config.yaml
dataset: "short read English sentences (LibriTTS-R)"
train_examples: 26041
spec_augment: true
activation: "gelu"
bias: "none"
num_experts: 8
moe_every: 1
expert_mlp_ratio: 1
positions: "rope"
adamw_lr_other_params: 0.00095
Rows from block 5, named by matrix and row number. Rows with one number belong to one attention dimension. Each number is 128 + 24 x the weight over its row's rms, rounded and kept within 0 to 255. All counts start at 0. Numbers have three digits each. After the name is the row's rms in percent of the matrix's.
# q: attention query (model.blocks.5.attn.q.weight, 256x256), inputs 0-255
# k: attention key (model.blocks.5.attn.k.weight, 256x256), inputs 0-255
q.149 107:165132092117149132160080176147112126119114099116087112098145115105143110105164121121106136162152086087143128137129130120117127140084168086079114112145129111150143101135115170150130118111102129125172065139131161123095162104132109165134093125116126123107126136112173122137071127143146106124110100189185115152135153137128111114121123135111172139102086125186156103112137129115129150071160160122142139154129133121114145082190137140142121124092157109137105120158109134120141126139179117174120132077149141136157155120119146119132184105158109115119094115158134124110119143130128146130118155124150139172149113135119066124109118169137094147111137131149095141123115114176140092104137103133120112119163121141133140128147152163104134106150175142111136137119163108109085150118133121
k.149 113:140152150130113152140130161155125123173145147123104126128135153129149122117163109108141145166119131153123149122096124084144131120074110079121098152136179125126159148097094149150105112133155165096121146106114136166129171112137110150134112121170139130147105144146141162160135124077128132145091112123112185126132126161133102129100162144091109150125101112120106135130098103106129099160110129146149100105137088140120154094116121130115129115117135091133118146101077143121132134192158138129142122073119170144149130104189125112145141127137126130133103140115090121118109143124177108131143146151150144083143094139154128158090124149119152125141185120159132131137068105126127185101168143121091101128203133123101109151137169148126113118120132135075138108101092166082136111115102107
q.150 104:142128160106129129108111122152109115122143095122136142138131139163113143111116058115116152125099125140150124086101085134195156155123124108096131083151091117145151130103114118124125097109135138122186110162120134140164125112120134162150129138118129130130128137168072083117131141114081138061107146153136097160166106145190112109118139107151071134082125158103139105102124126115145152147121096133141120136117139120121118123170111148144115150144174142119108118142169181124142093111129144120099117145136100144109181150144081121139143091074161107105137142129176146124091150170117115120126143116126097138157092142133119153130138094069111141096128122138152146127143095122147115112129152147130176164118094141104156129110136178106128166145130149109122143150134094128111148170100148
k.150 106:157124080133116133108148133119128149152158112113130118153091133143093146123099083119141126194107140119150099142158116106198168103134130095174104118128173142153155141113097098085113074128154114059121132157122138152113124115125165164137108127143140163141143140143081148162113194097159137135123158170096149109153117115140157139098125098129150106127130123090122113171119097119120162102137125101118112142152128107130155116130105117138142117092141104149137101154115133130147167156103102141112120130129100184147113107134149138134105108083151119145140178117128089060120116166131144128131144139115133077120095132145160127104127101134127094180090118121131153139153153153132131099088125104141119137131125132130111136140117147122105109131131148065146128123111134157148123165152174
q.151 093:118142127135147098180143118158107114121165118105085103118101130074099136175139136157167122134148109166104119119168171139138149053121122149138168101139122141146119125131137144087145158133104156127113126162108128128151121131080129073160130153119162123138145132103104135086114149144074130093135134159115132112158135115091125134125111137135124142158136108114121131158135093143118133109139179143120128133134071128143093090155118097145091132137121111134175122123144112124111114094141075153112131091130103141116139151132157117100138090142121131108101132134125127172110157109148126131109153135143168116137138132133167097095136069156154143119104089156166156059110132136162155097110129151128120124161166112119115133152102116119124142166167095141108128123128131082089071111102090
k.151 100:120100129104100149142106123136137160134131091126154125134163137099167138129141141129128122110134143123108144094159141122129161147135146095166121090134124131122118116182125138148127102175134114165102096138126115103200105112139156118105075142106127113140120091126194134088101119104098108114145133184138127155121050113075116110079097091070075136129109139141119118125117133116148144133097134136127130117171121124105127109141193132163113122144155134107122148104127148182126145165116129176163173117130081141118131149130160131112158144148111148131123091136139152119132149128148156164091103192139158139135136085157152114148110123122133128129113094132111133084151130148116140127122144123112129141137128107156165100123092131122175109138118090118126143127131082115090153162128151
q.152 095:143128117144135106117123161131121101127131112155113143103147100152134109139178135147098138105128136117108129140141097154087146146128119147142158094126124158098122153198123117154142087124149115124083121156133146126123134156110155101131115120126135148110134155105154136161081151133089123133117102153119148158125161112178156118109153150103134105077126128150096139160172119141144139109141113191113111149091123173148104152156093151119031123121117140134094099140176128142131093108148131146144122106133116106154076131157116139155164083124078105119076134180133143124084124116132145095111148113114097160123137135149121102138128105145158154119140108183111102127111146148126125122092146127166127155093148115112140152128184099113149104138106151121133109159166134074112146116151127
k.152 095:135178091121119170110138123144142110128144147119123117130124172154104121166163161130152110155086145138098160161146099155112077136109100131105134104102125144158122100139137121099124108162150157128160139136122125128150079153117148091133097091109100135129139139167141143145110091128080110117106144106142122141091129084137141130132113136131150122134126079121108121108120121088129129149073144141119103128133120111082171110118092089113115164108155141074104131098102120143091144130142099125156106111141192113090153136162134114167096119116123153138141115146082185118106117082130164129139083149114122109131151169116130100106115082146130115114136154112145095144120151132091134118117178152123119138133183087132111150115131093125142134095135165171125151125108163147072133139082132
q.153 104:129174080150119130127124123104099169164125097146106159132142137107144092182133146128107133161112144143141131126130098143132103120119108108163121167141121141138157110142129158135109120158152101097067192118071121157081163158128072162138163115119110122117115121095144161128142126120102124116106127144170124132148157120111125107125145095085138117114116092081147090127091135114139141115126094139165104114132138117110146138162081109112146141143190117168116106119090115155105138148136097141169113124134118125155115092112089124096100104184148069168082127134084088120120163109130145100121097138157138145133106154098155153136126172130145153113144138118103138148112159129144123108133119115101164161105149111128144084156118119103146146109147132110117157122123119145169120096133159
k.153 112:117123107115152113111155137144127162157124097117108137117127114094108121198120138126121120119139111156146156114158121106113131144165122075139117127158144129091109162112117154109103139107144124128135157120110159169080129154132110091112159094122092155152073128109093132162111103122096125080116119079178082151129130133101092099136135077181130127127150161075104144113109125166139087164160127139113128112139161090142123102136114133105112118125114163115098146121143100186102153113159165141133133120140104112100127108145096143140122124138129134135128069119120180113164140090122119125131151127165141167104161103147168142061134154136097155166144160146150115145144129121141145100124122122097121157152127142187114103130115142126113117141127114073097165137136158117132153148127106
q.154 108:139121124104087113142157113116125160096120096132154096118152150101143175150128159142105099155120082117117133120105126112124113113141125170121142122128102134121091148120127171128126137124136168126126114092144149145118108121123106101149156136134103171157114140126111181119141068132098127149117116166157095149117088129101097161159136123178143108105111136119114106150132103096120105152128122141140172116112123140105099173120140151152120135118139113120101138120122097129097147108119128075156116126119099139195098126131091129117162171124087144113124098125117129078155186146131133132115134128122153141115111136131107124175095156133129143178117162154075086158164129180134094137139070106098100150151115133142133134161139156121125111157167150145068059111090160152128133146118134
k.154 104:134149164094100148184128139148080133120115130121148121135107126123104114123138092142110146147090125127150115133117149105127129137065100115140160166167101147136111125115098113140102155136159109125078088135154156122173117134141136121182166175113116110147118162134104130169101085106107113109101134113149142105113124165167167112159159140144126095156124098101146129136124141123065137132178108124126197090153157097132108127135099096127138137129120129151133177126127131147152101115150150124133141119114106137152107102111086174121139124113136148136111103170126094151077137130091167127117164131137101079111133144125108134116153147134082161137141137151103122151134118113156145104155123109137149129173167142112130111138153165119093063144098099126081112106112089116130130158135104
q.155 095:178092093108163120118077119119129093123117119107145115148146151160133135148113105144145144150132145125117145094152135141115111102120139141150131119126104108104111161155106107151101170126108134147119154137168133159165157125142133105086175129115127125133122090132156139091130154108143132090160130171137151136086139117109141086165158125123138112109140140079117124111104121185168135151084080089160173167163108086135122147159114139136104154153166110142148150136128146102099174102085139111093140128163143117156120171078156168138126091129134092135154109138100126122136127116118121144072123150125115101128133169156121106150150148132090158117091140181169090126156140127116119140087109131152096131085138103148133162123148112129160145111155126117118125124121137070141109158129089
k.155 097:113114131100119165127151120124108099147114111127125122120141126122146170107076133116158120138116108154093097110115141163133139133112107102172141122153112165181109182119142091094096098172155135188120119180131121112154117088139112081141162142108101079151123118100124149086120108132091112113164112137103153112169185101157099153136121126161113129140113121118146111083101162142166096115087127160139164133160128170185150108109086129111109117185119116157069161127134125109117108111129109096083082129142130142151100157106153114132132129110126108102115158124111117132133169114135115132143171126112126120144106116136134097100133113132134131135166111152140099117149182151079124169097120134106127111109136131136121117088116152127141100122156103145129115089108140106141122118162100
q.156 100:116146114187125091113139143111142174170103130131115122106133138103149124135115127118149099158111111130123136111125112135149115096140136126065127139157100109099162100118123166137062114139140108094149158081132102160105139130109144138125144130118123156134123131153121137113132173176110138143126124129138184107109105108114125149149105102113137118110093117123124113080143141184131112153161136100125126102128159083183122139122176158136121143129123154140136083099116173139164152183157136132109112152153099095136155090102161131101099133142149129157125134131090104192093129150125091114093104117133121125151145119135149124068099140118120049111131117107140112141138137156143117122160158168127147109128157125149166150136142120156122104145119143137074135121118103124142134166152193
k.156 101:126117125128134097118128138141098135121122107096142144136136112112119107100159148102160148118143095124148140086125126137144155155162139111119131135188126075151130108118117118158084158153099095172160133135144159172131122161129076122123107105138149113152107161126137145099150119152097168122106107160127142150158145102115133113165154134129118141096126165117108123139087114126143122148148136111088122144107179078145122111129111107123110158141104153123129110087127165168136121105144120080148073137150119127150146136110184105142076146105138117198126153140144127144151122169166140118166098104121087166123114120113165151076082134118120129117111141132120147116161111155150105186136102094132161137147113147170135146146125146151104090169076090120109101130129132099168137149149137
q.157 099:154171136083125104140118117109140139083128140100164136094140116065160174142119118186132132128120129110139124119130149145109140095156160131095140129150116133132132110112093114134109129124164066146133149119090149188128100149104105103169105102110135084124105137120101146143096116170117124116114114111167140124163111114106107108115171127136166100143138113157125104143147101161144092139144140137167141119085140123152128118124124150144121099121107107165081122087101132100107119136123045128146090136119139123112129138192146140076098099156097102131129126110140087159104153104126116108146114097125132134142133173123148132133099101122122081109112088116099117156141097142122140156116177081107116112105078110136150121142129080136156106119126174120102120123130172134148118127132146
k.157 097:150109138135107087160089142144123130163140146112134159104132106142080114126138134123155113120093121089162146113164188154128104106109169110138144153121149097142174113129116135159124114139145094146140109124150145125155136173153116118156119147149090103113093126181125137123115132144130137098088109143137144162116121102122116133154149096122116140096143140092134143099132163142199115170131113124094074104119101117094151160101096123134155132162109157128123125116130146161133120142139091156135133154136136131127095149163126143164082127156120108135134082159134125155098097159169160090146144132106106148137141147101098190140115127141083081135129102153108125126186101140151161131130107114129136116124144151150120147163081111164150094126128119093101093130130099133093132079128183
q.158 100:134163105135131118161090094088104125115171107117165121138132127115122115090151116127109097166139105168166152134157115129124134088133078120170099141089105111102088140152159115082132147143149117141124130154163136092118135103129105115116158154129165143135142121151125097138140159160204164092111123106122151113130058130118133131137117131153129095148159125107147086118140099143061135130121116080134145144171153142108150090174125117111098151145135133151169115133117144100118143120176114120130141151138158131110133147107115154163133150125124190155130104127137127104177107140076107135109123138077156108118154165136162125126128141140148137119184127098098136100162124133088112133112096122129154135132108148172146116112134133132114070116140127126116170100120130121162125122166109
k.158 103:150122155154098144177092088120118124050096095138118142134137170124137098139117110159104134092151117163112101126131133127119103120120108123113169162136118114114106150137052096134133100096131121126128154158127122159156159120148108138135157170111110108128163118130097104099145125125144143078146137138138128118122154155104113135071114121144120143151153142139107095133144141143134179113101103142101147158128150119096153158165126134113100181099120124120127098147097128114141127118086143121100132146145107146159091127091107109162120103117133132170148116127102112088159157102124109093086145128100164137148156074106146140111123162135151141114120104122113138151167175139136107190125065111106104087081157132157124143147123149141109114160155152156106141102145154146138099145148137
q.159 092:153166157145171163133148086136144148116094108144155119084144077109152159128104136067171090146101097138133146097128122129127141122115190119106145150158163127114111115127100088124113110120116140140133102120141117135107135147155141128129132121118111105113107157164115140130145074107042120136143145097119111120136131138154084107154100123101120165159146137151146086163137142108108162118116109143118114154123115128147103116117139126150173134105078135129118118107121131095144104134134163113128101152115106143059108134132140104128146127142115134111113127090092165095141118119156189151131154100144156124123108155096105139101108119084088123109127130097133137086112074110124137137138161123167140098147090171128101141146119128114108104148148167131173153171175113125116119134171114
k.159 097:106116140156139146119146098097160153157161157152116125106130124117132142115116114122173092168148142071158148123140167106165128096081135186109145126171152151151122111125121149135156128085102120102154127106105103096115141109152116143100105090151104142106128135111145182128112169126130131171126127122117157150121151128146122138127142173128138131106167100169166099148113114132130137117148085172095131113131102156116163098099158117145136145143151136146097117116123093118148129202142125100102166168116142165101143140131167100100141182143122097085111146156137138127150118144116136068113092118121093086123099118092082101162121139150152147155135139153121109070106177113132123127155160110134116144127147127106133145144131165122142133131093129103118110130135122100103098157162141
q.160 107:096110128115133097167124111159153188135155103119096126107138091151131162135131112149116079130153098113083087125072123102100163121139132133134126153120100129150143182175159116169136098132113185170097088160118138126122117135152159135166157092140143138117129129126128115136151137131148120137131106115098141091110083119128125107110125140102122101128179093104130092084107147137097112139154117210115093142059113124152111150108134147150126105135106171161137131093108154131131110134137139096179133128122107117171143150102141082139126152112136111153109176151099120127144101133137156113091154104137104139103132148118136139182112127142122149153140154126115148171123102116126137126104137139114147117145150115157137150164169144098117135166096112133085149147150120125112165131137097
k.160 095:117144141142123110149106108117091177147120163102139151132157130165116125160123106089128135069170124137126145145154192124140095183139067137134139090145103119099147166132135111089144124155119116124134120139131111110130150136131141110092137148129166143132133151133116110137126074120160064149134117110116169090117113133151094120169114113171176100162157135121135114118113122151114133111128103137166111104155118135145084133084150140109128144094152093097146146166172119133118159132108147152160100114142121132153126144079077154086126088162117096105126123118116112134136125098178131091138094159140150115140118134157168135100124106117100124129123082154115136145163150138146117148127164095105133125137161113147136138076125085137095109091106126145097124150113132114115175161143102
q.161 104:146139160090122108160129132137132075157148136122144166106151118154096142149126116120127106097125119145098142103162163092118117172118142096110154124136106137134086134114148104127084120110118109142137160167119136108151119127113121113128151123096125133090148120087144108082103112131108098118133121127155136085125137111093124163135150111106149153130151126126130072112133126163134073118161128136135129148137070129163138138126113106155146106126128140108186124106142111087119085162127136133112158138123107144143134098139103114108128103119175136131106133135183091116154143178123122113121132151123128125136118119195146153066096146091143116156067139092124161141117075152140125130126126080116128162136162122148145158124149153156138068088122076130108112100078142174110165155135134
k.161 101:158148068139104155153127112092109103090099142125138171165109138151118134148088122157118157159115159131145099145109142127095098144132171145162113097166148137098119146101152178130128097116150151116163139163135155131070134155180148151124141118098116138129146143114053098145126102128155122115102108116139106107136117069139150087105146142132146126128093150104140201138120130157116122137145118147150148122151113133110138178122122140130128068124084128164106135143072143145137104092101150138107118162109137118097181140124137183117113148125137128083121148133153104143131117077095126118103124111127081151108127089113149140116134151170160131131151155153122087124119123149133104093095144112107109125117161112114153095134115106150160115116151144110125138113151133146112114093114118
q.162 100:134121136157124132083138117095118104164153106148149162143121159089097128114133133146145113105139081042123101080136117123166104152127145143167120132133069125098114130128110167123116105124197119113160154120116162132143121122126119103120128098109118106170150072135144098116152139120121140093165155129087127107142101137112093107139133122107146180139131106145129114122128147138095122138175106128152127153125151143144115142127170102155137125156138131126159096153115102156159144144121117094164158120138130140100116164138101110109124067130092104152134137161150151125107149137131141108113101147146148126094088112105137121120150114117119162164084141110122174103111146098120145080081121147118144074144142139123107131145155132145098151151116154158206112177147127153107146118148136
k.162 096:124105160144139185150112151135077133152130143119138156146138107136133163106119139152104108077102148137152115133129171160139124104118134150092100160074092146120118160140117151105138188093135086130096111120146107131096166123168124165124133178136104123126161130141129126143111110120174171168104117132151106126121161122119133153117123079140095148142082111103105125143162108175115128116129137098127140101128205143122123114111149149091135174133111087144118137167155112096113133097125157111157110136119124135130121110130155158128148155158108134106120131104147137151095109129097100096096139114104142110150124154110130121154121114147203156131113143124132107119179152088090123127166078054148118127129140109117162152099155096123111111137171136133113116118146123097131132138130134
q.163 098:088094100144076123129152157146131131139154124142139142115108145111110172136142100101104144096108090147118133122141159166099157095129125122098154166145114143126150148163160109106112119110139125139104081120094068117149138169140145144155150147100130090106150104132159143089096110119125127141111150089129129123151124129152139115133131188091154104159122134123139135115129141164105093123124159118088117179135107150124112153127071105147137099162144115141130141174076158131131152133122124090146117117119171182120114149144147126125110147099185145163141149142122081129134125158088110164106148126151138122122167116169122148116117077130133134113128106103091067112125148144107133103124092131137142077093160151114114138108131088099104101131113171147155167109146142123162123117093147
k.163 102:125136131130151092137123120102127110105182133128145103106155099112121136149132165111128162087152152119149136152122159111157075133165157131091117139125118145174131104141111108148119104148103124115097117104110091093143129097118129123126136124106156097142128087133133094141122121089107149116116174133117136145143103119128147150130182141131130132132130128173128127108086117123104145096160132099142140151099147118147137063129162155147139194127107139103151149126146104134124150124076130167083090126108152113106108156147104155126143141138113112113136140183136133119100112118130100193100177127103059121165078149164176110105116146115114087130083087108132137136140122154179117119119107148156126159092114142128128136119109088168164143106126145143132150149124120123108121155063112
q.164 104:096147197101094132119154117114142090087117132131184125128126159120153113146126128126083108112140124141167105167150119158096152143137114146163113142159091104100151162097111090112142091129139109138135112124111137124093142110095148121099121134138167132084137146148149134103158158102104162137117125109136127134152193126103142118124121129108145138114120104102117118157095129160152159119105129161117117101136143112100174123119130145181118141160117150091140153138129135128136109168084174152149107162091143172105101120128143151176105110118120106133160145131111091137121159126074092147162146129117096138120122111174170128141100102134137117172099102145085194106118121105136125147119130119107134127098176174083117118139122107116094129077132126142122136111101097145179118139130116
k.164 100:199144106121146117097120157072115119114154162124126119158103113114178153146142164135159136131102116084155137088122095134115100105132130106138112130121149154111163154121121137122140150112141089091137132082148116121112109048141139157149105107111110112106139097148147136120110098128142144127119123136143138118154135105114090120160099109148151143114123162064182151117104115126146131152116138078141182123109158092127133133138156105096145147139136143145086138169084141117107162102155163125126158148139089103115115152072129149110102129165154155147146122127094137104123118121155158100104147158108113121167147140148093122146145114131128109140139123118106095157100145117161076110105111142135163122157127092146141126104114119162125160176114147132146103113098079126134100088108081
q.165 098:110163127143108101120080149121092128135160106109124089153146141127125080111111118106118151115156131124216103128104090116102136135096120156135179112123129105168094111112126092127092077103111128169119148102100167114104098178090116148146150133092180112136118150158126110159151146126142118134137145140145104124150132149125107138146141115135138158092134140191129082124121161134111150134151143177102161159125116142123073135125138115152140128117122165096157132123129112157112140108139127104130181119123142161128114121125176138112093154153108124095126079120162153131158144143124100109159160168149160140154121110139106146067113127120088148154143095102128124138143094128125159131132144137141114125124124121126156105177123152138147094190098118120139146134130108144157089087135107
k.165 096:133121137140102152122112077085094138116125110161145168111135162080170136162100129130097108106148100115133163133165081141139124168128103168130110091126158161159120103108105135115124158147155159112165149115160117141113126087125099119179136127123162084125110110063108122171121132109123112163136137173134139137135144182156128061132121132120146087113105115113156083112127125111155161136099108153146107130105120136087138155152112119116101115116127091140138123150131128127108123154113099140141121103122076136091193156109147155111129095118130118166135141146144138154102124134153119090126165161114137120090109127114120158107137146132130081103160165087173120080141109150139147162192105175116149110116104102121118115146146132147129143137135172108133120146114138108147130137129118
q.166 107:160129107132160171147140148175125136096133122159123120084161142084143130137133137155161132137123081125111137117116125097156107124116134131118131139104107052125117143114098151153097123115111171100109142142146124115148126184162177088136153082138183136087153134118143131128116122148117124150144133150069162125139140079123154098124126100109148127134154143144108109141135110128094114145096095081122092092161122115115146123151113100136139138127125128171068123117124140144145095117106131142131112096105105150091105124117157112110153113134138168127074160168096137125115149109145138135144143181146129139091133108111120114171117106085137153142147159141116128117105141137157134170117114143112085108120122095111123132119150172153104123109182116154135130162182115079086094130165150
k.166 093:123086126139123076095127144092161156143170102126121115141153127110125088139149113081136165182132108154128095134124121129098134137136174124152133141131150084181121103154171145131142144150121146155177117124135104162082091137106107164148130098138107101118120139162131132138126117124122161134114095105164101096065155100161154107122137103156133143147095100147107160147171144138138147123131104138177119095154143103163104104095181166133175095141143137131109136134124138157111139135099128098128160172116138105140147111141131088128148113138124117095116105107138153068092173130117136123149107109123106086179131127100110159107121134093126097134126127126098155169094114104139098168152116120069138129118134135124134113115128150084163150142107133115143112124133143120157137154114169
q.167 109:158127151130119168088104112142151144104139151121116128110082134171125136148142094114123110172111133125138131120103108124154122154113139121153128148170128110114133121117136111138133105125089128124089121119144124138123099107169125121113120145143104162129152129132178141166138184153132132113182158111119131177101129113119143157090137173106142168156174143099161113110120082115143105126103129111097096156106142132161101102128157152170106142143132158124132131100129130145139185129085145107154130110113149125090148128101129122148114095109151116152085137122101145167124152132117152103145161142123087121136146104152094176123119083180164166113126090094080103097141121084139160097152129172151120092148118132105103160112159087189095121156147104159114122143125132096121090109163117
k.167 109:123090147118122142143133090167118182126138102110161145138073122113113118126092142176112117139135127092097116112153176138119125122155162106102143153095118096097106069124113091128119145101102125142139094139126120143109165102132143145148145081175084119087125157175159113126125124106146125169116113160109113141106156149153139080118136176096117144141149162137143116134126094130156114103152074117126085125159121124144137117119136092152107117129122147183137143120133102126140108114113142099139115139162126109156091139133153081119129153135124111089156093139135151162104127101116152115094110081109090113138149096125113133147149167146116153130120112148138147130142185123108140150191096140134124102148145140136118150142144156088144106139082116142094139115104185115137177143161095
q.168 102:099132113154071090142142137118132166135132159121130122148116115110110167124132105154092115131115136145090121127163144137120083140135146107113143098151169162100118127111137129133118167116155188143106151096148152119180111181134141121135144095099129173113211183073084131118104123096119117183136106126117130114145188128145122098149113171096120114137098142118137145085127129139126121112178193153107168101130125087135126110158169113098127144125142131159155109141144108118108169101112149150109148102111147079125108121132113150151139149129108125130101112090098115120074160131126165126104120152123126107121158112114108142113132118182121133134147126144134101113137129162134120125116140125088133131113130168123108142100100121131116086128118129121095134166161126155107138075157110
k.168 099:137124173141130130136156128130160115170118089122138137152141154148101119191149153120129132091120111134162101104110098113157154114118153112091139131128119123167102101104057127163109109146120091109104156139126074155137142135124167111106128123140130124139148157163172148138128105110079090127149103120150149141121100141092180137108115099119136109143130111174154134160133136117125110147113106110121097066152107106126154091072142116109135134188129163152101168105090114112125127150149113119128134141109118110114173114122108137136133140093113099160096102146137144119134096122156136145124118181119153144134126096115112166149082140142117147136194166126118139157143119145157138118126081080113130118168158077146125145118113162153127150116152143142117141131129113133095161170151174
q.169 089:114126144108109107100162141112176165126164129062161125164133121142120110126146092127163154102138133128112104099112103117109135153121156110155131150147118172144112106125134180073149125097079125135105173174158146099138143100142104091120080146116132111080133117167149153122115124134151151138083132140123148133096113115121142141229120146151144154116109118159148136128107125106108134102106092128126120110107076150107161143116128119189129123107123098156099155129111133125108096109126079167134139169120128105125137167133133119137112114104186141134137081154109136094115138115116156133096122105090103120137150123158103119130112128112171127142104147111153091149124156132127109101104127092129131161096130068155120105131142138135146131079138115142116174161128130103121121144117116
k.169 103:103175099145118145121111167132099143125138116159136063119106110095131123120130154104131124134114135156110122130148140100148133123139117100138143140120110062111159135128089108136119095088140147146113132149134081111102111142141136125146172113127103135094108111135099148128132156067099106098113169145147153162097142119132117123128135114133105165115172115087160088163123133111155113111157093132131203157144151141130133101122102135084106162109092107104139101152087131106142156103149119118105151140134157142112143146171148119145094140170171162124104105100104149097104135116121140148096136176137096122128133110113119132128157093121132134140102078187146134107138102130127137127166134082162144172173104113153114159127174137115139151110117143116079117119150161089081137110108119
q.170 090:148149130180129125123107121139125090111142171138126131140125165125104111128178145160113165155158128126121159139130107123126143132121101172107105101086119120118141104131173157143141162107150115107082148107139167101140123120147121176114146109184100053136148102129124124152132114133139168134126070167147129089100143129108128126141122118101102144118123142182127087097124100088084122133118121153175132110145162180160109125101111151113118156091134124063115183128140130076112140119132095199135126099124092113123127104080088119093121121124138113111130098167114110101115117105119148132105144128126141129157153110120156160117118119131107130119084124094114096162122155127138154148158151109132108154110134127160123126168126109103123109174136113139115109161108150122135106161097104
k.170 090:150135166119149081134126128103122123143146133136082144112090128154138068101165130120155124132138114120139113125160128112125159105090172114115133114127128113140171084129124131088116128149097111153128121126121132142107119131141089124137103122120134161132148142119154132137119127117133153161123098148133159107111088160138105138106169172133125099111200124073191112121121104142133161131154107171073114144133120131133120161131080080122128135149130154112109108170146100091106101103130107202144136128102115112119164077100119153131115112102125126104151112149134133117120155077122120093121165144133136091128079147142117117169171123132155115179150144137087125133168150104162118115097148130069120127158161116161141154119157111141116138109158116089143116115132125102145155099159163
q.171 097:142146121151100136166168130155155093116122132152108163092155087141128099116123130110159087105097128116138121074103149123100110163128130125118116102134142156165120144172100090134111170126103103147125109128127124155131097118129137105124117110127128144149104125138131139138113096155098108135161104121126144128123141149160137140135137150137129087102119121161128098172174168166123155054070122116127103101162127127133138191111082152090140125114097174149112134123126104130157126124133146077116082139108154134127077110101119117090199117131142177108127117155091144145089120180122164105112112128133116118144097137140152120150128135132127119096149161123154139109146189159089114130113100158109120147141138092060137160133136127126165124115102137125138123139151132144123154097093113
k.171 096:092154148095085132137080107141131110130068172160132086129181123181135136122136126115129150116104136138116148136122121135144103149124112103120095104138118134129130142133070132137122134095160113108115126133114154097144106135171149121105130111107119157102148126130099132133136076154128117158100148098184131127147113127122133135153119138141157091134152159166106148147133106109123183106140149129110141129135140089077155088168135128091123170148162124127076090107107088106064135088165112103175103107090125134136136158154146146117138153138182125152128204085117118147104149104095094165132096113132124125150129171085090127131121098145133135105150134135103120128119088127161097134131158137132118130122161110094137097121130137134126175146124144147106145163107130135108143129114156
q.172 105:132114154141184106144136117171106178132141113098060118115122130142116151072082104102123115130162103155139160134127143154133144124103163134101110109151131134107118126096093136133109141138137126114143138121146116116132117116101096132066147094128164134123138160137155170177117146118121127131133113111117103139103114120130170106128157162097154134101061181155142174128115150115130141144160129144102118133104079092128123129084107106127170119121120127109148169125152115133140101110127113173129135168095102162137130155100145156109093124113181130134149094150122121103133164122138136167115145132117161133121122098148086132109107133119083099060153161145127151142175159148123125103134144109153121092139094081112137133157120101096126153130127111146123184153149162104101126140134097
k.172 092:138106100108134124111166155138119154121155116165106147096123089136154120096135114100127165120203125152139131136122140151123103113163120140124113154147122112080089142069124129125085141128124132141146146096142145141123095086140101145115153068154184147085142080115099104176126137093122107133113156175078171168120100122103106150130151140157111105163141113064177136144129139093134172115115149137121149088104104169090091134106149123156132105108125123113115115124133105120134107137159102157107175132148110130156132129117120121147115134118146138182140121095130114120095108154140146114149129149158125153116146141144154146139136070107140115081147145125113145122153138119104090130144164131121073126113132135144167149142141145116106149078161120119115152156114160117163127120118151
q.173 103:107120139162125142122147095145132141114164111139114130124146168164146153107099166135083152157168112134128127136078127186113128152100169126117111125086124105129114142117111092114136114117145117111174152153123150142148152088086127176145094199122128160120144094125055136146182124089177130114114146136105083153141100069100166139138130089129104126119148135183110118154088156094117142128148102096167169093129125158113152124111087099154136154128167123142125154111100146113139149101137123109123171114106151151132147113118112125121106104155129149132126125165141137093160123102099090120093156103148134108148128113124132132072160128111135098108136136136143122115145158146099122130114145112113101128118130114120154112104115152137135171092125129093105132127101106137153123111186126
k.173 101:119158136149154100147073141098110129094106137088111118143105112130132118087105127114093119111161125177161165149108097154111079137113132122165102077139124107089120143092121130146123086122164101113147161149128130142103101099128132138131159134119118159137115135088118167157102152120162143170137100188119130137123124147084155116116112132128131138131127123129141111111110158113114186123130108106116150121151119171124140149131129127110135153076142131117145119128126137140124125079125107135140143125129116132137159109118116137078126113091111188106175133108173131137104134069143122070149157146093107145111112124113145175097109163136136079151091137146107157109115181149128128111152155115139107172133077082140146087104137162113154151164165152114100165106112126139151148111131142
q.174 095:129137104124130175148127141163150144050137162137140167165110108107082146103069145134101096113070144179147115154143108129132111133134083159135112118133098150139132131095093146135097147110126129181131122122152112109143111142141112132126127148127144185121129134132156095119121089135167144122117134122127124086103112117147159120186135165133113163158105131114073143140087182130095116092127138079155106134138132155125104098116109157140121148161145128149142131141113148110115101080160106110142133138096140134145135112107131167143147146099147147186150124143133141099104129094077117141122170161064125166136168156147137134103087128159128148145138114122118140143093127137104149076134092142143149131135143134147134149147133133139115076116166136124135144132127124104131112077106119
k.174 097:172097128149088151126142134105094154105115145128177145128158121149117097112131163114087113125112093136086093128151127095151116144091145140096117128097148143101124166121092113123145127079178130122180126135118107136149148096141114141125143132111133167129107126078133132114135104153181099128107125101111102125087132153105146146128160159162112090112108131123160140150131114126112136112116101150151132123149153152172108115145120128128110156142159170142179148164130130082123142098134118089102126139124125158151113127068114155132177152045075124147101117110132135146131136122119094153108136107126132133137105135127161125098114152120118110138142094131108121146127133100143124077124149126078101093090173136142126126176157112178123145100142134128083089115097172117134124078116127
q.189 099:125130067106124113119130141139130147065128138149096166098125137158155126124085091148156109165148085134095139120171090147093131152136140137140107111135103134124117112124149109113081143145154134099112152122129171144122122097107149109181162104149201087109116116098168129138143121129094142121108183129115081139147091090122107138126138129141107165119145112149128118098117176106144073116103155138133109105127105180158096120174132124111153152146141117116097155117093158117147134149117132152119164146147093090148130125126142156109103157119168104098127140143086135120125139115124134104104104116120172130118115167151130113160123121135123187168130111142121119114141146149119097144139152153132123121137139155170140100105150163153184177152155107162162147117094119113147108115117121
k.189 091:158090092157103140141173133167116149133121108166092079118171179147162074134131118116115129117158114111130099118162087148113105118138157142125108094137115123104110138134153141154114086124144136095076144117100160122154111133144109133146110114132093118123152131112126101126150120129125141161113101144133155174121124118130109142094116136114128149083095179115153115087116177145119111122146135147130153115146112141146099153159145141135068154099128162094100115145150119137152102102117174142081128139085146177161116112143154145141140148139167102151161108142156146138107130107133120103117075134092144151134146113135133095147107174151090150114104130166102142136139092157125137161128115142123113145123136122102114117117136165167120113111123126126105211142083103076120149152097149